Rows from block 2 of a small image classifier, named by matrix and row number. Rows with one number belong to one neuron. Each number is 500 + 50 x the weight over its row's rms, rounded and kept within 0 to 999. All counts start at 0. Numbers have three digits each.
After each neuron's rows are labels from the 100 images, of 14848, where the neuron reaches its highest value: "strongest on" is what is common among them. Only what is clearly more common there than usual is listed. The data: capsule endoscopy frames (Kvasir-Capsule). In brackets: how many of the 100.
# fc1: MLP up (model.blocks.2.mlp.fc1.weight, 1024x256), inputs 0-85
# fc2: MLP down (model.blocks.2.mlp.fc2.weight, 256x1024, transposed), outputs 0-85

fc1.608:502495403507379428432468456503467543487458410451590511536496451617541528513494428527508529454488502469480478616509472530412460534350446475597497443470571452511327504491578543505423492385492562493552515465473508501476515455551473434579528572410464481444555504
fc2.608:518538456465544564518517558463504480505566528518510499476467581533519568558643524531512510446490501529359556453516459407547516434518530551481496567527537580468490507482615579458525488539648480556435525519450487520438491563447620493528511444574480464506352536
strongest on: finding: ileocecal valve (53); finding: blood fresh (40)

fc1.95:496559475509440442519517368542437517501540430575589526466552573545455546546531478475448580475496455420407526519429520443511538509471444606491543532542500479516439467542557501527467543480451432507532475554462519477490438530507463528491511472494486484458517427
fc2.95:480458496556561583473561583470567466473488500513513511461471582548510562502532494516562532565562481508435488404565532610481538484551544442465505598517580452502528519489490473500435456588538449563453523438559463467433475497519526442544503486468390437442478492
strongest on: finding: ileocecal valve (35)

fc1.101:496480426495444499497556557473404502546542440505610548469528493572550533435520440438553423534433490450430511594602590461494526582475520614479509539570526435565553515481449523514546522398516347520461509554468411506457442531510527469458533558495471489410539530
fc2.101:575484568435547509477485537519450607485509462436506499470625482486474528528546482605418459453519522502414517480409548520476573433488432537522514534440561497457469430487566511539531494507467514565463470428595513473473603555496437557518536537588536474434501478
strongest on: finding: ileocecal valve (44)

fc1.762:508452389509493512393398376516492530498500415556639512492520439559573574532463396489495506419516547503470459567506464579434467519365477487553496396425523532596425503500550426530403521456492540421529503438535505542468476488511453528644439522546383499411478517
fc2.762:483569494422515551478509602410519497473542496399504529478507599450497472530518458538499483494467516478532567449527526507568555459509474515545480497554488510474481453497511540529573466521563536556589560574460569459442507547444604478401547455455490458509513432
strongest on: finding: ileocecal valve (53)

fc1.166:467510524524465509443553553435505546498499485429481498540469572522456485539490529563474429401511510419585527514450489508484550459516544547456463456583559514461443424481466500432467440472490537522508528493480538492390438480469514474453474495423454511515507518
fc2.166:504495517495437486522464542484531492504477479577505452503577448491485497521468467439528525572421480618525600500458545593457445546499517470522536598477461525479525521457532494491527573571437497525413439535533346498587500496564485507502478559577521373563453495
strongest on: finding: ileocecal valve (62)

fc1.436:472439497482504539470551521402474474565471478490530480417509547529540578481488416421451490542509469584468530455466540572544481521332538502546477627502503568609475504519560491441465552506480503501477449561543455496519545522548486447455514521478391442350475473
fc2.436:558591506470457524593497439486520554449613497522526569426546414473456433553523491483504451502402524433616445593576496466502553512502479494489506385448472492520490451452466456520580405510586517446608609475504543557516428493504510514508485575522547476491557521
strongest on: finding: pylorus (63)

fc1.185:463508478448503634439560574442420494538482503445521526548584512510520420444447480488557510525574547418593518465547523541606529482488494473459586477421468554526512506615426490437529462431445453454509524543613452494478502528529503453554417503481540499434504503
fc2.185:545470472511504507480467541438512512540507488578472522467571541510550598519544548552479498511478535553396529461544511599377482442569478454497485525485568433489512514468566488498476454537596473589469501429453537505504459447525548523501545529460349418436438441
strongest on: finding: ileocecal valve (34)

fc1.654:437521454530503540426591560427403548500394446546567393586514477555461493465458453469501466512511506446500515480465511512451492536416490482624500544606519476567457463505553496456439522484455453535465391441562529405422440488553451533421519557375489460482506464
fc2.654:602509443501482442616486530557521505474526428556525480427489521520483589402436557434549535536444531520619509525529529571563488584466515454495547483387461473524465509456421504497528481534506521506474536519491428465517577435539435445520480490539594499500500515
strongest on: finding: ileocecal valve (33)

fc1.75:407524508516478518504601522442421503570541512445501447546477519467422376448547505513474490510531506353515475554443549619570524478494460532442497502469502491504538427645515466459513574450405458497515513549521541541525500579468485398508518487434508511504514503
fc2.75:704449488528536485622472533526521521498496484521537507416599496533589612491513579561464492476456527599536469413581445441476440517537566505535495527490573437478549571450508594475500358478505537485395525477466418533500542425552499508538469558515452455451451551
strongest on: finding: pylorus (25)

fc1.736:464419546566497469557507471405507550558551469544496531425509539558415573474499468477541377560482544488471503444422531508501609541531532485489504524516548490523547486546471552470489490472471456541433510449456513434527434512560511521432454546520451467367509507
fc2.736:557514481449546535411442603529502507541503590473514512471477587501461437521394472517526457524582506439511479471565551463456535538500387550534545408516511496426496437481452522484507470463493502520510509522475556520464529577506411538483529438541482481487552416
strongest on: finding: pylorus (28)

fc1.92:510465484508396533466481471439361545539489375482487474420588476531548587433511461519476458462438493488552510551498541491528533540462496500515555515562555518585415482481590406524455465468376551594417430431494497404438490545541508508511499596477513496436541436
fc2.92:421476509418489543618472449459509492499429519458505528455551515468514492337426481563516513582437480440496496504551497516576485512593445527551497523468445582512463467553567570514584576463469541481468544502583407502454617582511499510561547492493571498581605511
strongest on: finding: ileocecal valve (41)

fc1.473:551507480610502438534560517550506563530518488494504397467454539547473455441569478461507485556489475514382475552592533481435489586458433595521445500578512491578476523465560499498459519540581418496513425569464511445509519505513486533407531552522510470515553444
fc2.473:489519479519583523524495493481533513474473542536464523503371527471532511500549555514466540471537538502438587423438510637537585439491486396455567453428490498469494447533404513548551519540571490553573497496610579487527604406461568461546514367570423504551417533
strongest on: finding: pylorus (50)

fc1.729:516546503431519501530467512363464497534543499477504498466595505617552484480540480460540509422595440500471479483453493473559568546535491465498525572523532491492509432534655458441365522499458517526481508436526556393464510547565489619415436594543494525296462449
fc2.729:433466440503475498393471489516518517533484530510495463512400526444509526593402476487417522472529605598606538459487472539491484437521497458500524515481442496546501503473413474495572523461464456482631493624465453529575459468427485493525506397352517500511471504
strongest on: finding: pylorus (58)

fc1.593:486501475463403562524424521381513504505509356578491505458602601488495520444433408598436469463464475448547517527492518477454530498399443485483485432478607532606419479490516414523504498474511459451526537473456578492451503517558397543508457549496489421360526447
fc2.593:430512510530467579513465545464490558528539525557474482448400555501482483493498476529481543582403497495456496461522473648446429506458536522421520544428533537434486571510533505547476467507599497502487595462588464519380510470483524471588553451454418469540480509
strongest on: finding: pylorus (72)

fc1.561:490490500539499421510468420460529532493512461583476537469560513556432497519480444557522413459429598549447531414467536534452561503444479517535535476590591411582477514479530572423522460503524401558489434558471496518537495515544550539445482620504423348435442497
fc2.561:413483459507469560439543615586545453470395477491490543578569447494617489480540491476471618578486465448597501548511518464471468468486475569482508484506422506529531502527439389539505550511561487414541516537432531582578533497450503507583516428572528546496580491
strongest on: finding: ileocecal valve (27)

fc1.153:544447452472463480497447466497450502579494387534536465474532455540536523517499385529551484507540550463456485563463501474531509542464466526486457510466642477545486520474560474427398436505450465440526479452403557490450487491557454577439463550519448491366473449
fc2.153:501475562413497517451510520525517547496488528514499529469486525456502471504475534488485582537506540621476502459532495554528429449563498501440507542529404590439552505528520509513599587490496491534517524589501422528523582582463546485457576422563560537505516492
strongest on: finding: blood fresh (79)

fc1.250:468540435482473480506486414481509561457552440524517612436535412524603586455481449609539390476393521431460587507504518448452508470481494598518526417500614470514404469551612507508521460392499495493519549461482506469479490500514474434530523540493408447422535459
fc2.250:514499506497516576532474474529550438572523494610533392507594482472547458549352525536505517477439487463500481409511488493607557527445478534532509491478514503562472449502528562493513547535580494466495436603456544469524424471508563526486526543567499451499477549
strongest on: finding: blood fresh (26)

fc1.356:520507431601444468399444494537508526507450464529594488571471456593548490559475436533560496433458490515464569593536465497384486522396528575618515516492622468487387498426502498463381424513579425470504504437496495513435442480507519464458603580413404460440505499
fc2.356:514468394486496525564485453460506434487507469573554497492485552509553502549567491507490508454420512558392560435507437495547496410483503543455484559556518574596464489501518562515513491491581509448527574527443538551530484568469599471561505416547404448491394512
strongest on: finding: ileocecal valve (44); finding: blood fresh (31)

fc1.194:521443465438518487533554491432484516630514509509480468434539475580537547469497504512556459479429509511469593560431524523445501480496534508508521543432651520498544497544555520439412473490437439480367539463448498509486450540461554530589508553541370481350457507
fc2.194:522549545438526551476481618530542507511529654519470514450480591459479448502380531583497419481588484457529440430605553448519555485519472456490468441539522493458519443474527517459576522455461500499519470681428491511464571507523505525451552442452518529464531429
strongest on: finding: pylorus (46)

fc1.224:539486486529455472460535598469415514519535427413616593547543497500571424436525436457593489503523462472469450548570572581419537533442492527461502495546501400581498473492401560492537555421489353494496481539534437446533522530524535511398577535489479530405500507
fc2.224:521502508491514578440496509458502547472423501485546473534614581526476600613621490597468474503519530541367524448436529561429504426468475503519499596514594453513464455505638433472486441481557496579471559526558542510487552604519500512496508541534431421395461476
strongest on: finding: ileocecal valve (67)

fc1.711:549477510472391513487543491509335546492499371465579517538524459477524462510435397628511475446583489466425508471533549504464612518492473542561466534494565519546431446484497505423464493468454473501502497516489523491476534564481469542480542515567430504409570519
fc2.711:489581524458484576535484467496509472490579603535508516530406467451445471584503563481473517536456489575482479420442477477575474481543512519452520430552372529441426512567524477561632511545506485494557478524439565548531489492461538496473549407462472477610453424
strongest on: finding: pylorus (33)

fc1.462:526510556497455391597533523534440505490573487568494518462480494495455551432611491480503507552423428513453440533547521375409478592504487561531496506535495487510511483429516482556479545497463450505501491564399486510508481495459478398466597490381508511512547542
fc2.462:478433403529477587434520495394491450523474486482537441524459449492571512534504528526529536440553489523442531454562532653497517469453523432464497586471556492518503467499520395486453474505518481508598528471590558510480499441453542434500519425483348509497430502
strongest on: finding: pylorus (47)

fc1.459:518528462520488414561586451475467496476461450581510441539495543545458519553573536517482498455588477512494594511495518493424570477456519557510549473478505427478456483517499495478508566454522338583577445484512529445512489552503434435523525520434469416505481533
fc2.459:645533468500509515531497545537512531438547521481467482453531586512500510480495515572447395534530497450464469400458492459528535480473494500489467545475664482440494493515579447482416351473517486491546582473481548527464601579559439499540491481550409490409547464
strongest on: finding: ileocecal valve (25)

fc1.469:499497444437492539461475479343458510458582468538533490476514566468542519514509400460452472442505503504434488467480539482466502519347461483600463511505544507582470469481555482457440496430419543496516465557515586509429475494541459538456473515472405440392451438
fc2.469:480577573461519554494489583465471536475524484453520620514527524495549477419577486498457463507485459439561388462596516508535546468519517490471480385521417499557515544503459498597591562439557503460556564481507528456476477433464536529548501510443523511516570534
strongest on: finding: pylorus (66)

fc1.755:513496535513454479534545572481350555529539397468580509467515509554464491512463510496507461538536442457515491521578569457468583620488456544511508556447525522556455400366516518486510534513382449425495523532432449446443461506498455528513511504434500512465504530
fc2.755:512459460485548574506528435394494488488462408598508516497547515492516523450439487522598506554426481468460486393468595529563597588424529499514492541504526505570519436444482413457489546559485526455503555528538500473530505559546475450516492514491433443458554451
strongest on: finding: ileocecal valve (41)

fc1.426:503538527505485480622584509419564505480473448583471346481475552525430466451556508462411493505534446509547634507471510450468551567502515524592560529491490495504489498497546516521514557514484416518514465496501458473507454523557446446513495538438580520485517481
fc2.426:570485504548491540480500553469451487499582531427495558473511503526519512471481513607493433502517454537431452486475493500516561401471453512492496515512613484466494483521542420551463407458544553520600468533523536515496554458453558517497474458464362491458505490
strongest on: finding: ileocecal valve (33)

fc1.541:591484448536445541504510514519454582575602426596555440478553521563436493538467465512567513464556507533433530524631490489485567527531427528561478597457546595530472515448490500460484411503535469470496576507398556470512462542486466544410524518489507481447529534
fc2.541:444489546450496553504470557468530481531549472532497530536558537507541448450477483519511573506473500615470511438494499441508444464508527492488530509574508511460533547523485527554525589519415526598541494509504477539582511519473526535504513593558570424421549419
strongest on: finding: ileocecal valve (30)

fc1.432:508519466443421564494504569401520458599544504549485454540492622504535461514531483513542396470485488537449604510579585515483562517469482474565545530572541561497548418489461488418495459492605429485551483537497571453506333527513491460463493532463418403460510455
fc2.432:398467465524523497393473474458464435510442579421545548446465494509415571429473528460511587546516524536522446524440527452546488461513534485461448446528438488550547561517542487493475504586466510549456542511461432542544489516493519499547467471522553527480474473
strongest on: finding: ileocecal valve (33)

fc1.10:449513464451460534505578582499509501588577490502511433527582498509515550457482521465571433447499419475513528685626526583477499462484522560539473512489529487510509513444522502550518526437422486464490552569468511473465441468482555438541605500518531539424527548
fc2.10:629539573457462427581463509425508501531517491526526480528595513518502535473500519573483465508419497587561474398490571390438538498541539449496518454594511499400511476498554549474525528509519491619450497440459460471493524529490525593435502600569499409475474514
strongest on: finding: pylorus (37)

fc1.424:513535479579509523600452590442431485482503466535562468382510562632480494488535471460513435624583530491479424398487533484543500632444491532473528585465528539561503513509496461505494513527550449557454544485594476444541490529629499451442448568550479433452485510
fc2.424:586469485457518574497483438525502540447485620515482581495509419476452416517394517507537438530547504496544464543538479496498496538461454479508490418506471516455488472451476495546519446481400524473661470612443435556463546459519382520481562514385505483515527407
strongest on: finding: pylorus (51)

fc1.330:508446506548520524525555564422489484602536501483496441488500495547499484573520477489533433590477531518429521453442518533489529546401468464509472542485531467517493522500480503438449487546510393497438470504569469464482412502536516479421470554462407457440456522
fc2.330:472477504431543576554506504457498477490507611556527573438483439520466521514510487528424525437590473533595518535547494428515502453476573522456526410472484533385522482500475437492491478469423487431532538496501499563382502477459510569506539465527534552453566393
strongest on: finding: pylorus (42)

fc1.656:547530497487437577535456491486464539600475436486500473439545568529426531602518506504641502518466469495504542497423495441548468581512512484506542522512564513519512466493553484501428448563540436517412460485503521412455411523552527469439556590500473397469489537
fc2.656:432525567548522535433470514550496462512495551504534502554492517473534528399395493399538569469422428606518490483575450521509419424532561459503487500515485468489464590540469524508518515409435532427607547453556431556528485451452577520631559450479443473471424468
strongest on: finding: ileocecal valve (27); finding: pylorus (26)

fc1.64:516515452525441492534488581495444459511455509480560482511514528597517531524508436564480489461478557456515488490492489454504470444427497537516487519489686505466498490525558567484506498444547537512438518450432525520484446511500525504495423550489398424405526567
fc2.64:442575503413535522454499383513516530513506669439464603478442574497423490434589493555567483480577511491449496562584457431549556483525466522499516437517485563454483469489502517561512514473500495515582484547414506446510460507525512474427449465380534587531454468
strongest on: finding: ileocecal valve (55)

fc1.276:595521461569511476505545478463511511546538453487534501524489523603529435491465477562523415403481574482449494489601526550435552531454502542461470505495687511553476446417602568401454492428519515491492542429513489464476462527563491593518440564534426472420504506
fc2.276:545492508485563530421476435542525528523459685492531510563413501477422473526502526595450506497600483601478469522552409537509508513547508475505462566478490491427507490496480421502469523478467537485581539463518493485511585493488435535379584439351493577539394519
strongest on: finding: pylorus (40); finding: blood fresh (32)

fc1.94:557533388470510522554526513370494492571562506447517425445600467581507481531596411525528482450498522474428474527476479444481511523492507486521538499572520530549503478558590503401449350471489421482471567485424520532477479597468500496520459677495508446365515511
fc2.94:500414466527467528470427510502489509472504510499539490504474565426474523499491473423580538574532446489590524441551522535482498442490515446514539462480431481521502542527344475479588560483513579456554487536472461478559437443492401520531508409415536452536534476
strongest on: finding: blood fresh (64)

fc1.627:547490531478467520511527533412539547626571494541502431488592517504521474535520458556547432509493537445506517464539544559462608577448435477470486493513636498524532446484535558373450489492478433460491523516508471477480514573551396471456491559485532462361470459
fc2.627:436506547478454510434497583454489495501516506530514463517493531482423530446464497453469564554532531535553516448498604470511504520531521535527518476550439478469524511536556502443512564524445450572497499581482458488488504515508611607433543480538504497493566431
strongest on: finding: blood fresh (64)

fc1.362:508477548462504437537519546397509511627445555441446510475554586518499498465565459523592449466492512449490538488467529479475554521489469504583475530583585498468533453504571568432445486471473491554478484471518502451475481539535503534432481582526534509421483472
fc2.362:454519548530467430416513590505489490474435521460566319517533563536497433472425527434481505570457515493507486443548541500456448575528488561574480553570438493557534535506468524485509457416514493472544606514443428473532534506556535531468520548432479458516588515
strongest on: finding: pylorus (29)

fc1.76:494515457512457491541462440400487482576536399569536510512585568517429561494526415508511466496461524465427522509480465449421561444460498514544537496539558486588382562495467459549469430502480453450522468476455598460471515512509426508498435525453481439411553434
fc2.76:497539521510513584536583438485501504518555450544497491463421627494472557547485469442489540502558481537482503455615499556605514497480559474518491651488504500547562514467497548502513418480466530441504451466546438521407462497486536511541517497432498483490452581
strongest on: finding: pylorus (38)

fc1.628:518527445482446580443597517469385503537492485460494404516546478489537395445553453511554475522545522350529493586550555551549555563459477580517545550502518531521519464587448442471521571432480462387497534544560506525499451548513514414555564498525534520497521488
fc2.628:649495567539528477544545553504529533489490537493485478554624526525547568533486556559468505479525480585518484386598469477478445384583539498506479488468578422460542543524498526495526417513576540527472527422461513497507522453492468532499453539510426444455470473
strongest on: finding: pylorus (28)

fc1.59:498498405452448536462502432483459588514534464537562482522619467500515537555425458586555525494473454416428525568515481498492610477512416500593486496555563422557406438459503481528502427432425529467533459505418538445477466491480452425499595522433445512453568481
fc2.59:445561483497430500512474373514478457440529534550526451516481337492401499442470476488519559541469528495497508545582479522532437523490481539524471479473422581459471541549568586585552450470500473481580533421510443546481379543490455493520527532416528552562450452
strongest on: finding: ileocecal valve (45)

fc1.624:568544445477511542605451526510486508472484447510539471481470550493513498464518480569489381470444506434502500432539516492457539591424465571515487517553640488544462444431503521540460503505534579516480519505488581516536514516586456440489473491520379449442534497
fc2.624:406468549478575515383540421466506516551412714437472564453490524499441511387499533579498501506555524540437519566546457580505517451520478502491495500537478541395486494506533507521483528490413508555550459536463404479413510501443423590519597490389517566533466461
strongest on: finding: pylorus (62)

fc1.750:541494568513360522527456510497397529533534460488486454498513525517483482541598495621542412474486580448537404515519572443497505519502520533467563516535583453485498519522465484517519487440505476547440500458472514459491505553507522440464524587517539488480560621
fc2.750:525565589500505519557479521549479500474493580516508464513545494465533452455460518488505473572434490562491517504557448520507514539517489531481487522478430458510509448489598538472529437484564452446558455530560442537544523427500542508534536495454484411634411523
strongest on: finding: ileocecal valve (59)