Weights of a small image classifier.
Training: adamw at rate 0.0008, 24700 steps, batches of 256, held-out accuracy 99%.
Rows from block 4 of a small image classifier, named by matrix and row number. Rows with one number belong to one neuron. Each number is 128 + 32 x the weight over its row's rms, rounded and kept within 0 to 255. All counts start at 0. Numbers have three digits each.
After each neuron's rows are labels from the 100 images, of 14848, where the neuron reaches its highest value: "top examples" is what is common among them. Only what is clearly more common there than usual is listed. The data: capsule endoscopy frames (Kvasir-Capsule).
# fc1: MLP up (model.blocks.4.mlp.fc1.weight, 1024x256), inputs 192-255
# fc2: MLP down (model.blocks.4.mlp.fc2.weight, 256x1024, transposed), outputs 192-255

fc1.28:156083080125173145135110178094154133116167127152090126150154160165143166088173141183165107105139143131142092126177158122106162147165168141098159092142121181096190085163079110156171102155163048
fc2.28:098155198158115161111123058137098117163108102090148141124126106072095155161133155108093130116088177159145107080110197137120076122085138113126101106120183105080131152158149135075107139121111135
top examples: finding: ileocecal valve

fc1.43:201093103059154139144105120145160135098091134147156161073148145124177161150162120150102118135134128130146132049135127158068186123141073165132111172140062164166116155150112088082185171156075150
fc2.43:055117137171141152180104111045119113147199162114191125122164114157030141074115153185109148134085098123159097096087152138113095103106184148157126171102174109184150129196165154097124077156074116
top examples: finding: reduced mucosal view

fc1.391:114102121137122162172121098100124107107113135145107148140144126147083170092145117165158092163119108131120145148138122155106124100076134179172149078151121094115115108201067134149173175167078124
fc2.391:087145166124121125145088136169150082139134136150111142134086119114176165176156112143136095119140178183118076126194119107110171102170110121156160155123078151088199129034082142151113176122145207
top examples: finding: blood fresh

fc1.19:122169131093146152087085164165163128006177102161123094109153138128178135133153121118103132106156115171151151043124162192135130128135110106097126146121142100083155162138101081120100106110121100
fc2.19:056086091148191158164147159081164099141077170131143179120098123150140125131152144174148099163152123165161097096189111106082148142143125152184097195129072183178137103088178117114135115138159156
top examples: finding: pylorus

fc1.283:171156140110098114130135106092033095093104138128123149147160098129153187117102081116117113157115145135161055118155071076099138136127167177132142192068113111143114146091146096093190080156127083
fc2.283:086146126186137149161137122146151113125138102197144102155131114140137145097107192140137093119134170152119165122096121132127095171168067104153079111144089133074166058141079155192134135100109122
top examples: finding: ulcer

fc1.442:166126085151158115087181132159131190141162124152054100123161189138160139140132136091149115154131082076140159119159051135120146113129099057102131120155101131137153079144108112119170109159169098
fc2.442:108155175151107141099077090135104125142131120112117122130119137104183142129124163142086086127085177120102150089138162166129135157126099093136129094116123163081161112112122103142127129081141200
top examples: finding: ileocecal valve

fc1.685:179158178155139141150064084128066134119112172170091134174066164119153127105199117128126078124131153133186128161168131099096136113094131131110159135149084087140163197185119097125151121103114163
fc2.685:161130197107102142146093066145135180155128131167121092129145144142140117109126158152131061116130141136114156098160124109100092132124101155221159143143097093165132147107095188168088151148059143
top examples: finding: blood fresh

fc1.387:056096167157088132170116111147132144130250141118118107075123156154149183119151163142129161097055172137104157119134130162103150074171166126138168179174125169117134106106119131140175158097158148
fc2.387:155076099081174110108128132140154154124098122131163172127081136112078085113124068107144123178162099058117127119166087060157159125173171106152114125160104121168156128107184120150139146170166216
top examples: finding: ulcer

fc1.527:133128096156192125150114110146157141101177152141104100116135113162135139118147182188099087144145177125180163129151138122116130128067140107057062100073107121159153179192180082119144124130144145
fc2.527:163093128107126091175141168171116074167140100142111123132129123122116183102148100096136096192143140112106082106127070108109176173106126148141155072209130118202089146124105104142120156161184130
top examples: finding: blood fresh

fc1.481:072112101097091147129088112093096100157133140146105151126163086165122111069147156136140157188124163083172171163181105177073131080139120159210168082144152092121088142092148155145189130107119141
fc2.481:181084140143124115194145130130130129119095158141105145161156089208126191077145099189101127128164114112114077173127099108077147114111142163126160159087082145157090092170111154095097120136175098
top examples: finding: pylorus

fc1.255:133138107115143096130157203144103084106153122080116139083051121143161151124184133141086132186102089151109160150169079159087156159063084150151109110157100173147057139140058143074123148141204116
fc2.255:154113127117160150148130118093141124076133164138130148124123129185076114109167149112096131126097119149149083142149110135058124108121169141125127117150146102157166123150206174135130220141000115
top examples: finding: reduced mucosal view

fc1.93:162103105082154168116089212137134128121138176140093140150091095119110182122140106183158084129123089141151082131185135164078162146097124169132126095113136129180186164178165092130131132126180149
fc2.93:114110152158175109115147087135107148115109140177112186100101176125153133139158167095109156119172127131110150102152096156134129095138046130142165148157135105147150140172116145094116185120060173
top examples: finding: blood fresh

fc1.214:111141190115101151107168087154052118123084158088131193150123123150138127085134099091146086133128130105136147095152120115137142064123145115089128114121159084112103106111083125187128113190104156
fc2.214:146147139168137137186112084093133140145175139224145159168207080146076109072086155126144115139116130097183061123106111105122102096138119180182144158150148095169159129175131125085093173144084122
top examples: finding: ileocecal valve

fc1.585:125138167126186063119115133159125059111174123115126118115118134143126182146113165131114151179128093121120142158122133131126137089200130086135160093137133122094186099153130088110119123132134175
fc2.585:163109126161132107171187163091121136162161174088135099087147110136109137067147133203171117119119104082118084124116117121103137157109095148134089099034131142162120118154122106144114084168192085
top examples: finding: reduced mucosal view

fc1.356:117125130152103168141104092122132137125165128098076142160117104152152123081206077180168122089162147142085102171123132090120134120128147132076116103080073192152191105132117147107162130139092129
fc2.356:158101120139171113078143131119194171101165121169174086140131169166095092136091186139112195174139110152171136161100162120079090119138147135173052142125153162142173104098150121082159145121136192
top examples: finding: pylorus

fc1.597:154095129191195183080092133126109143122094144188107127134161086131177125151168177131128153135088161132201143099176152092106114141154091107093124118134120120112168121119099159127117146161139079
fc2.597:071140134120156177138096149080150154123086166155157188087157134144105159126164152191142075105177174073112112065128147194114116081168103155157093146130071143119183108156131167171155165093129144
top examples: finding: pylorus

fc1.60:130140193066143107095120142136136120104079138134138156137123209169140161120122138111091122123158213133186126115141126165101136067130102144144134129139108047130141114147119155154131113100146121
fc2.60:116161156089103120173121136097114162108132178077158141130116115169098164135111202134100157115104066113168097111083121149053081110130150136150131160106115158175185111113156142131145180154120164
top examples: finding: reduced mucosal view

fc1.336:151162135108098098090107126133121123161190161137075179159196145167129164142135089163113109136071088171106039072090127129160173065084115106044160115085099093090190122135146109170149114150139091
fc2.336:114116186134149126140139149141087158086175176187113097130080141133150086101155153063104161073166096151189086194182170124112098097130150105169122164107130186098181167131131155125141216153105164
top examples: finding: angiectasia

fc1.124:160141147141161123175166156132166156151190165130092163163182134128143156133155100152177103172139159150112074100114053123124127098158108093115164124113078136098164099151112121169145100191102089
fc2.124:110132131146132101121153159139083033157131147112101160154086110125131180122126101138109117144134093220121064143176112136087182108081091145145150173161154136149121142117118107109111145097124126
top examples: finding: blood fresh

fc1.378:126139148114180121153105148074146091154179137155086193116157098148133173131140141138109128145060103093177076063137144127120128144070136094098136098138124108114181126132131115136152113164117075
fc2.378:116086162158161149133120162129119126093142189152185135140122147130114105148174081112099144096162127190153060175142143105096107093094105117113132186149119211094126126156155164137146187123104151
top examples: finding: angiectasia

fc1.427:093159152079103079156102138119145137116153183130122106100078136160159138097175180148084118115125085120153143048163099105106155149127098152143152161144055142152115141119116159154118152108139139
fc2.427:145157129183115161150157104161077109089138125143102159132117096037128176104106117109149113083118178089091129095119176082146151173165125067114152120155157142103129099114076074131118099184129077
top examples: finding: foreign body

fc1.46:081184134067094103133148184150106132074195142063120102152079118186087126108124150183066118153080141128135144165148133160078136128078161155108054100069104087150209160114104121169126089124147121
fc2.46:143104168091140117088130139162112118159124134117130112158104139146086168112117143113177136158081091097112107107147110082064126128131148180168178161171162136155131119136193156168116217154117157
top examples: finding: angiectasia

fc1.680:116135127119143159119110081144137122198136122135089113162196140153115134160128180129145157120132155112229054082131158135138111093146113085095137209063089100125160157096179106126111117095131164
fc2.680:121143130125093160135158169109109180162076123085116191112060132093131136089095107120109049115070165143118164091137087145124134093115140141192137136151131135084152099159126164179137156135121099
top examples: finding: pylorus

fc1.363:085174124144123130143149169106049103070155181114103104068120098168150166127134174162090171077118122043174146144163094164102097061115181109070134149138108146177140133125133114090184149092120079
fc2.363:091096106095119078120141139118183141091160058116117172167124189131125106170101172147152133182069139120141151135122106129151143154088100131146121068174158073124116059118108048148082118105159146
top examples: finding: reduced mucosal view

fc1.567:137113071125137189126138113128086148082161113137123140157129089100177162075161134137093112127080162096169155095165152124127146124140116134121103138071082137135154097168074132104199122115110081
fc2.567:102132142176150161122127151077114097102231124131136168147092097171093109109111132167121116140162145084109133144152150098137175098157116113136095089107105119126139124089101132143111056119175140
top examples: finding: ulcer; finding: pylorus

fc1.104:071162092114100135132097083097136183187149103138063142188140171123190144117129132116087139096122117148153146095169141172134122144102084173140139147150082098107186144123096112122167146096089119
fc2.104:106127091175200093159156167125128068046123153118133142075128132147116190100113117089160124144173140095069142066115090113146162153182139100114161083097118203188129084150107100133130124127147149
top examples: finding: pylorus; finding: foreign body

fc1.84:103156148088113134112138120193126130053104128110117185127095149145157113074140128182126084113139109116183167163178142171094139066099163095153099066103092135162154083154150121126148157093126164
fc2.84:072118106177185157125079116072156112147141125225135137206103120100124128119110127106060101113125156183145120161159154154079133112151053114116145168100111166087143110146125095164123175075072180
top examples: finding: angiectasia; finding: reduced mucosal view

fc1.646:171101122135150170105180134134107122101141088128128135091122122130135182119147135138114097133147150095160111111152111113101148132157155080085097101096146085127185053185073099170165030144211044
fc2.646:090159161154136135093159098161121115167098136114175140076123106094139075143140188136056165159098118164148185137160189145129075092085098072153046115158149175092104113142158130039120087090148173
top examples: finding: ileocecal valve

fc1.202:172087139148172135106103137141120147125165130117095118097114126123149178134164153134158098132117125152135156090166091136080158058138107165093159152121150171164165122145148117088175155166115164
fc2.202:047095127098183122085109139110165086055158148171145102128118157098128118121160149113108099109120114134156108085203151183114192105142135106122118113149133140195176173132181126148132122139091126
top examples: finding: ulcer; finding: pylorus

fc1.493:117121157161182106130086147089130098085147128122107139152103163134130127103150054120144170108110127127139115156156162121048130129124093130089119128182133149104192115132138119140098186148101128
fc2.493:121120125180146150133146106134168118109164066122154166108102096113136127112085110169153189135147164112063189212103127147119118134162104099161111065130112131116061093125054124086165163086147160
top examples: finding: pylorus

fc1.94:091123117099096109100100187137119131076227144123118113124033162168125181114157092117075117134149101129130132091145086167075149140093059197103160146149093110150123168095146123121128157137167120
fc2.94:121147195102126126095116155159082129062131138104076146115098149161150186116169137116144116096142141139086156070182141196116172084118098146109172153146154065124156163146088108135129155150125124
top examples: finding: foreign body

fc1.434:088079119131142125175122108103109149113150166151083079146158137163173148088120156157158078103123176141196113091176150116132163138183164140140109147145116126118142130150109116182122079140119051
fc2.434:065133167146135147098073073058107133115115170125182141113136104086107112128139136126116141089117173074162134116142198128121080100145116142138089117046104138136191174112185146090146120106106172
top examples: finding: reduced mucosal view

fc1.401:082129123172173093144140135109108136104125150072081096099149094170123126068137179176124071149120121085095075103139157138119113131149205123137074118096139121139168087150083113170133132145110093
fc2.401:095130136143124138154085090021134095123136100151166157206176110133074112144110120141156140127114113078198111166088137096134102150117051146141121082139160149144151083132156131133134126160094126
top examples: finding: ileocecal valve

fc1.485:110094119171170153143116084150128135116117106144101150158107112143110194113118163164105151160124187167155120137143106116092111141151162126130146164100128081096160076158058107158093081114165131
fc2.485:089144103092105120159108114109058123137079171092144169151155073149110159148164111171115069136109102113173110103165109127120138066097103164097166154121128108149123100139094125121075102142160148
top examples: finding: reduced mucosal view

fc1.458:167124109140155174086161206131142130087107129113108204122151092126102164104131119132176106128168142108094096129136122153051122107164162133095147124046125154140112130124145082115164083106152137
fc2.458:136093100128108153100146147160131148104107132163113164153089141115168149134147138139202053098127157132151096159140099123135153138116082139085146141128121125070126070098130138197126135095101091
top examples: finding: ileocecal valve; finding: blood fresh

fc1.298:104079217156188121137114105169153182109138131171143185110134155164115135117186146136143104177167192123111107147157100163052127116108106167187109109162135088105189083133106137143159170142122112
fc2.298:076124093145108072145116128148098069143172139112166081142152139157117121096085109092079178136115079135127106135102153163115109174066139137085138113113128136138050199114136158091102096164166164
top examples: finding: ileocecal valve; finding: foreign body

fc1.78:140131122124137140178125184102095102180122206120091114174141126156141152107184163200113097087141135129176149142156138161139119140101101192035104118136121090127123176180101121150135142112147094
fc2.78:182142151128145117147141124183114098161148085082083139104130108073147173089139091124095131128147144093073126091142093107124153142126129137164163110175154063178124175135080123108137133163142143
top examples: finding: blood fresh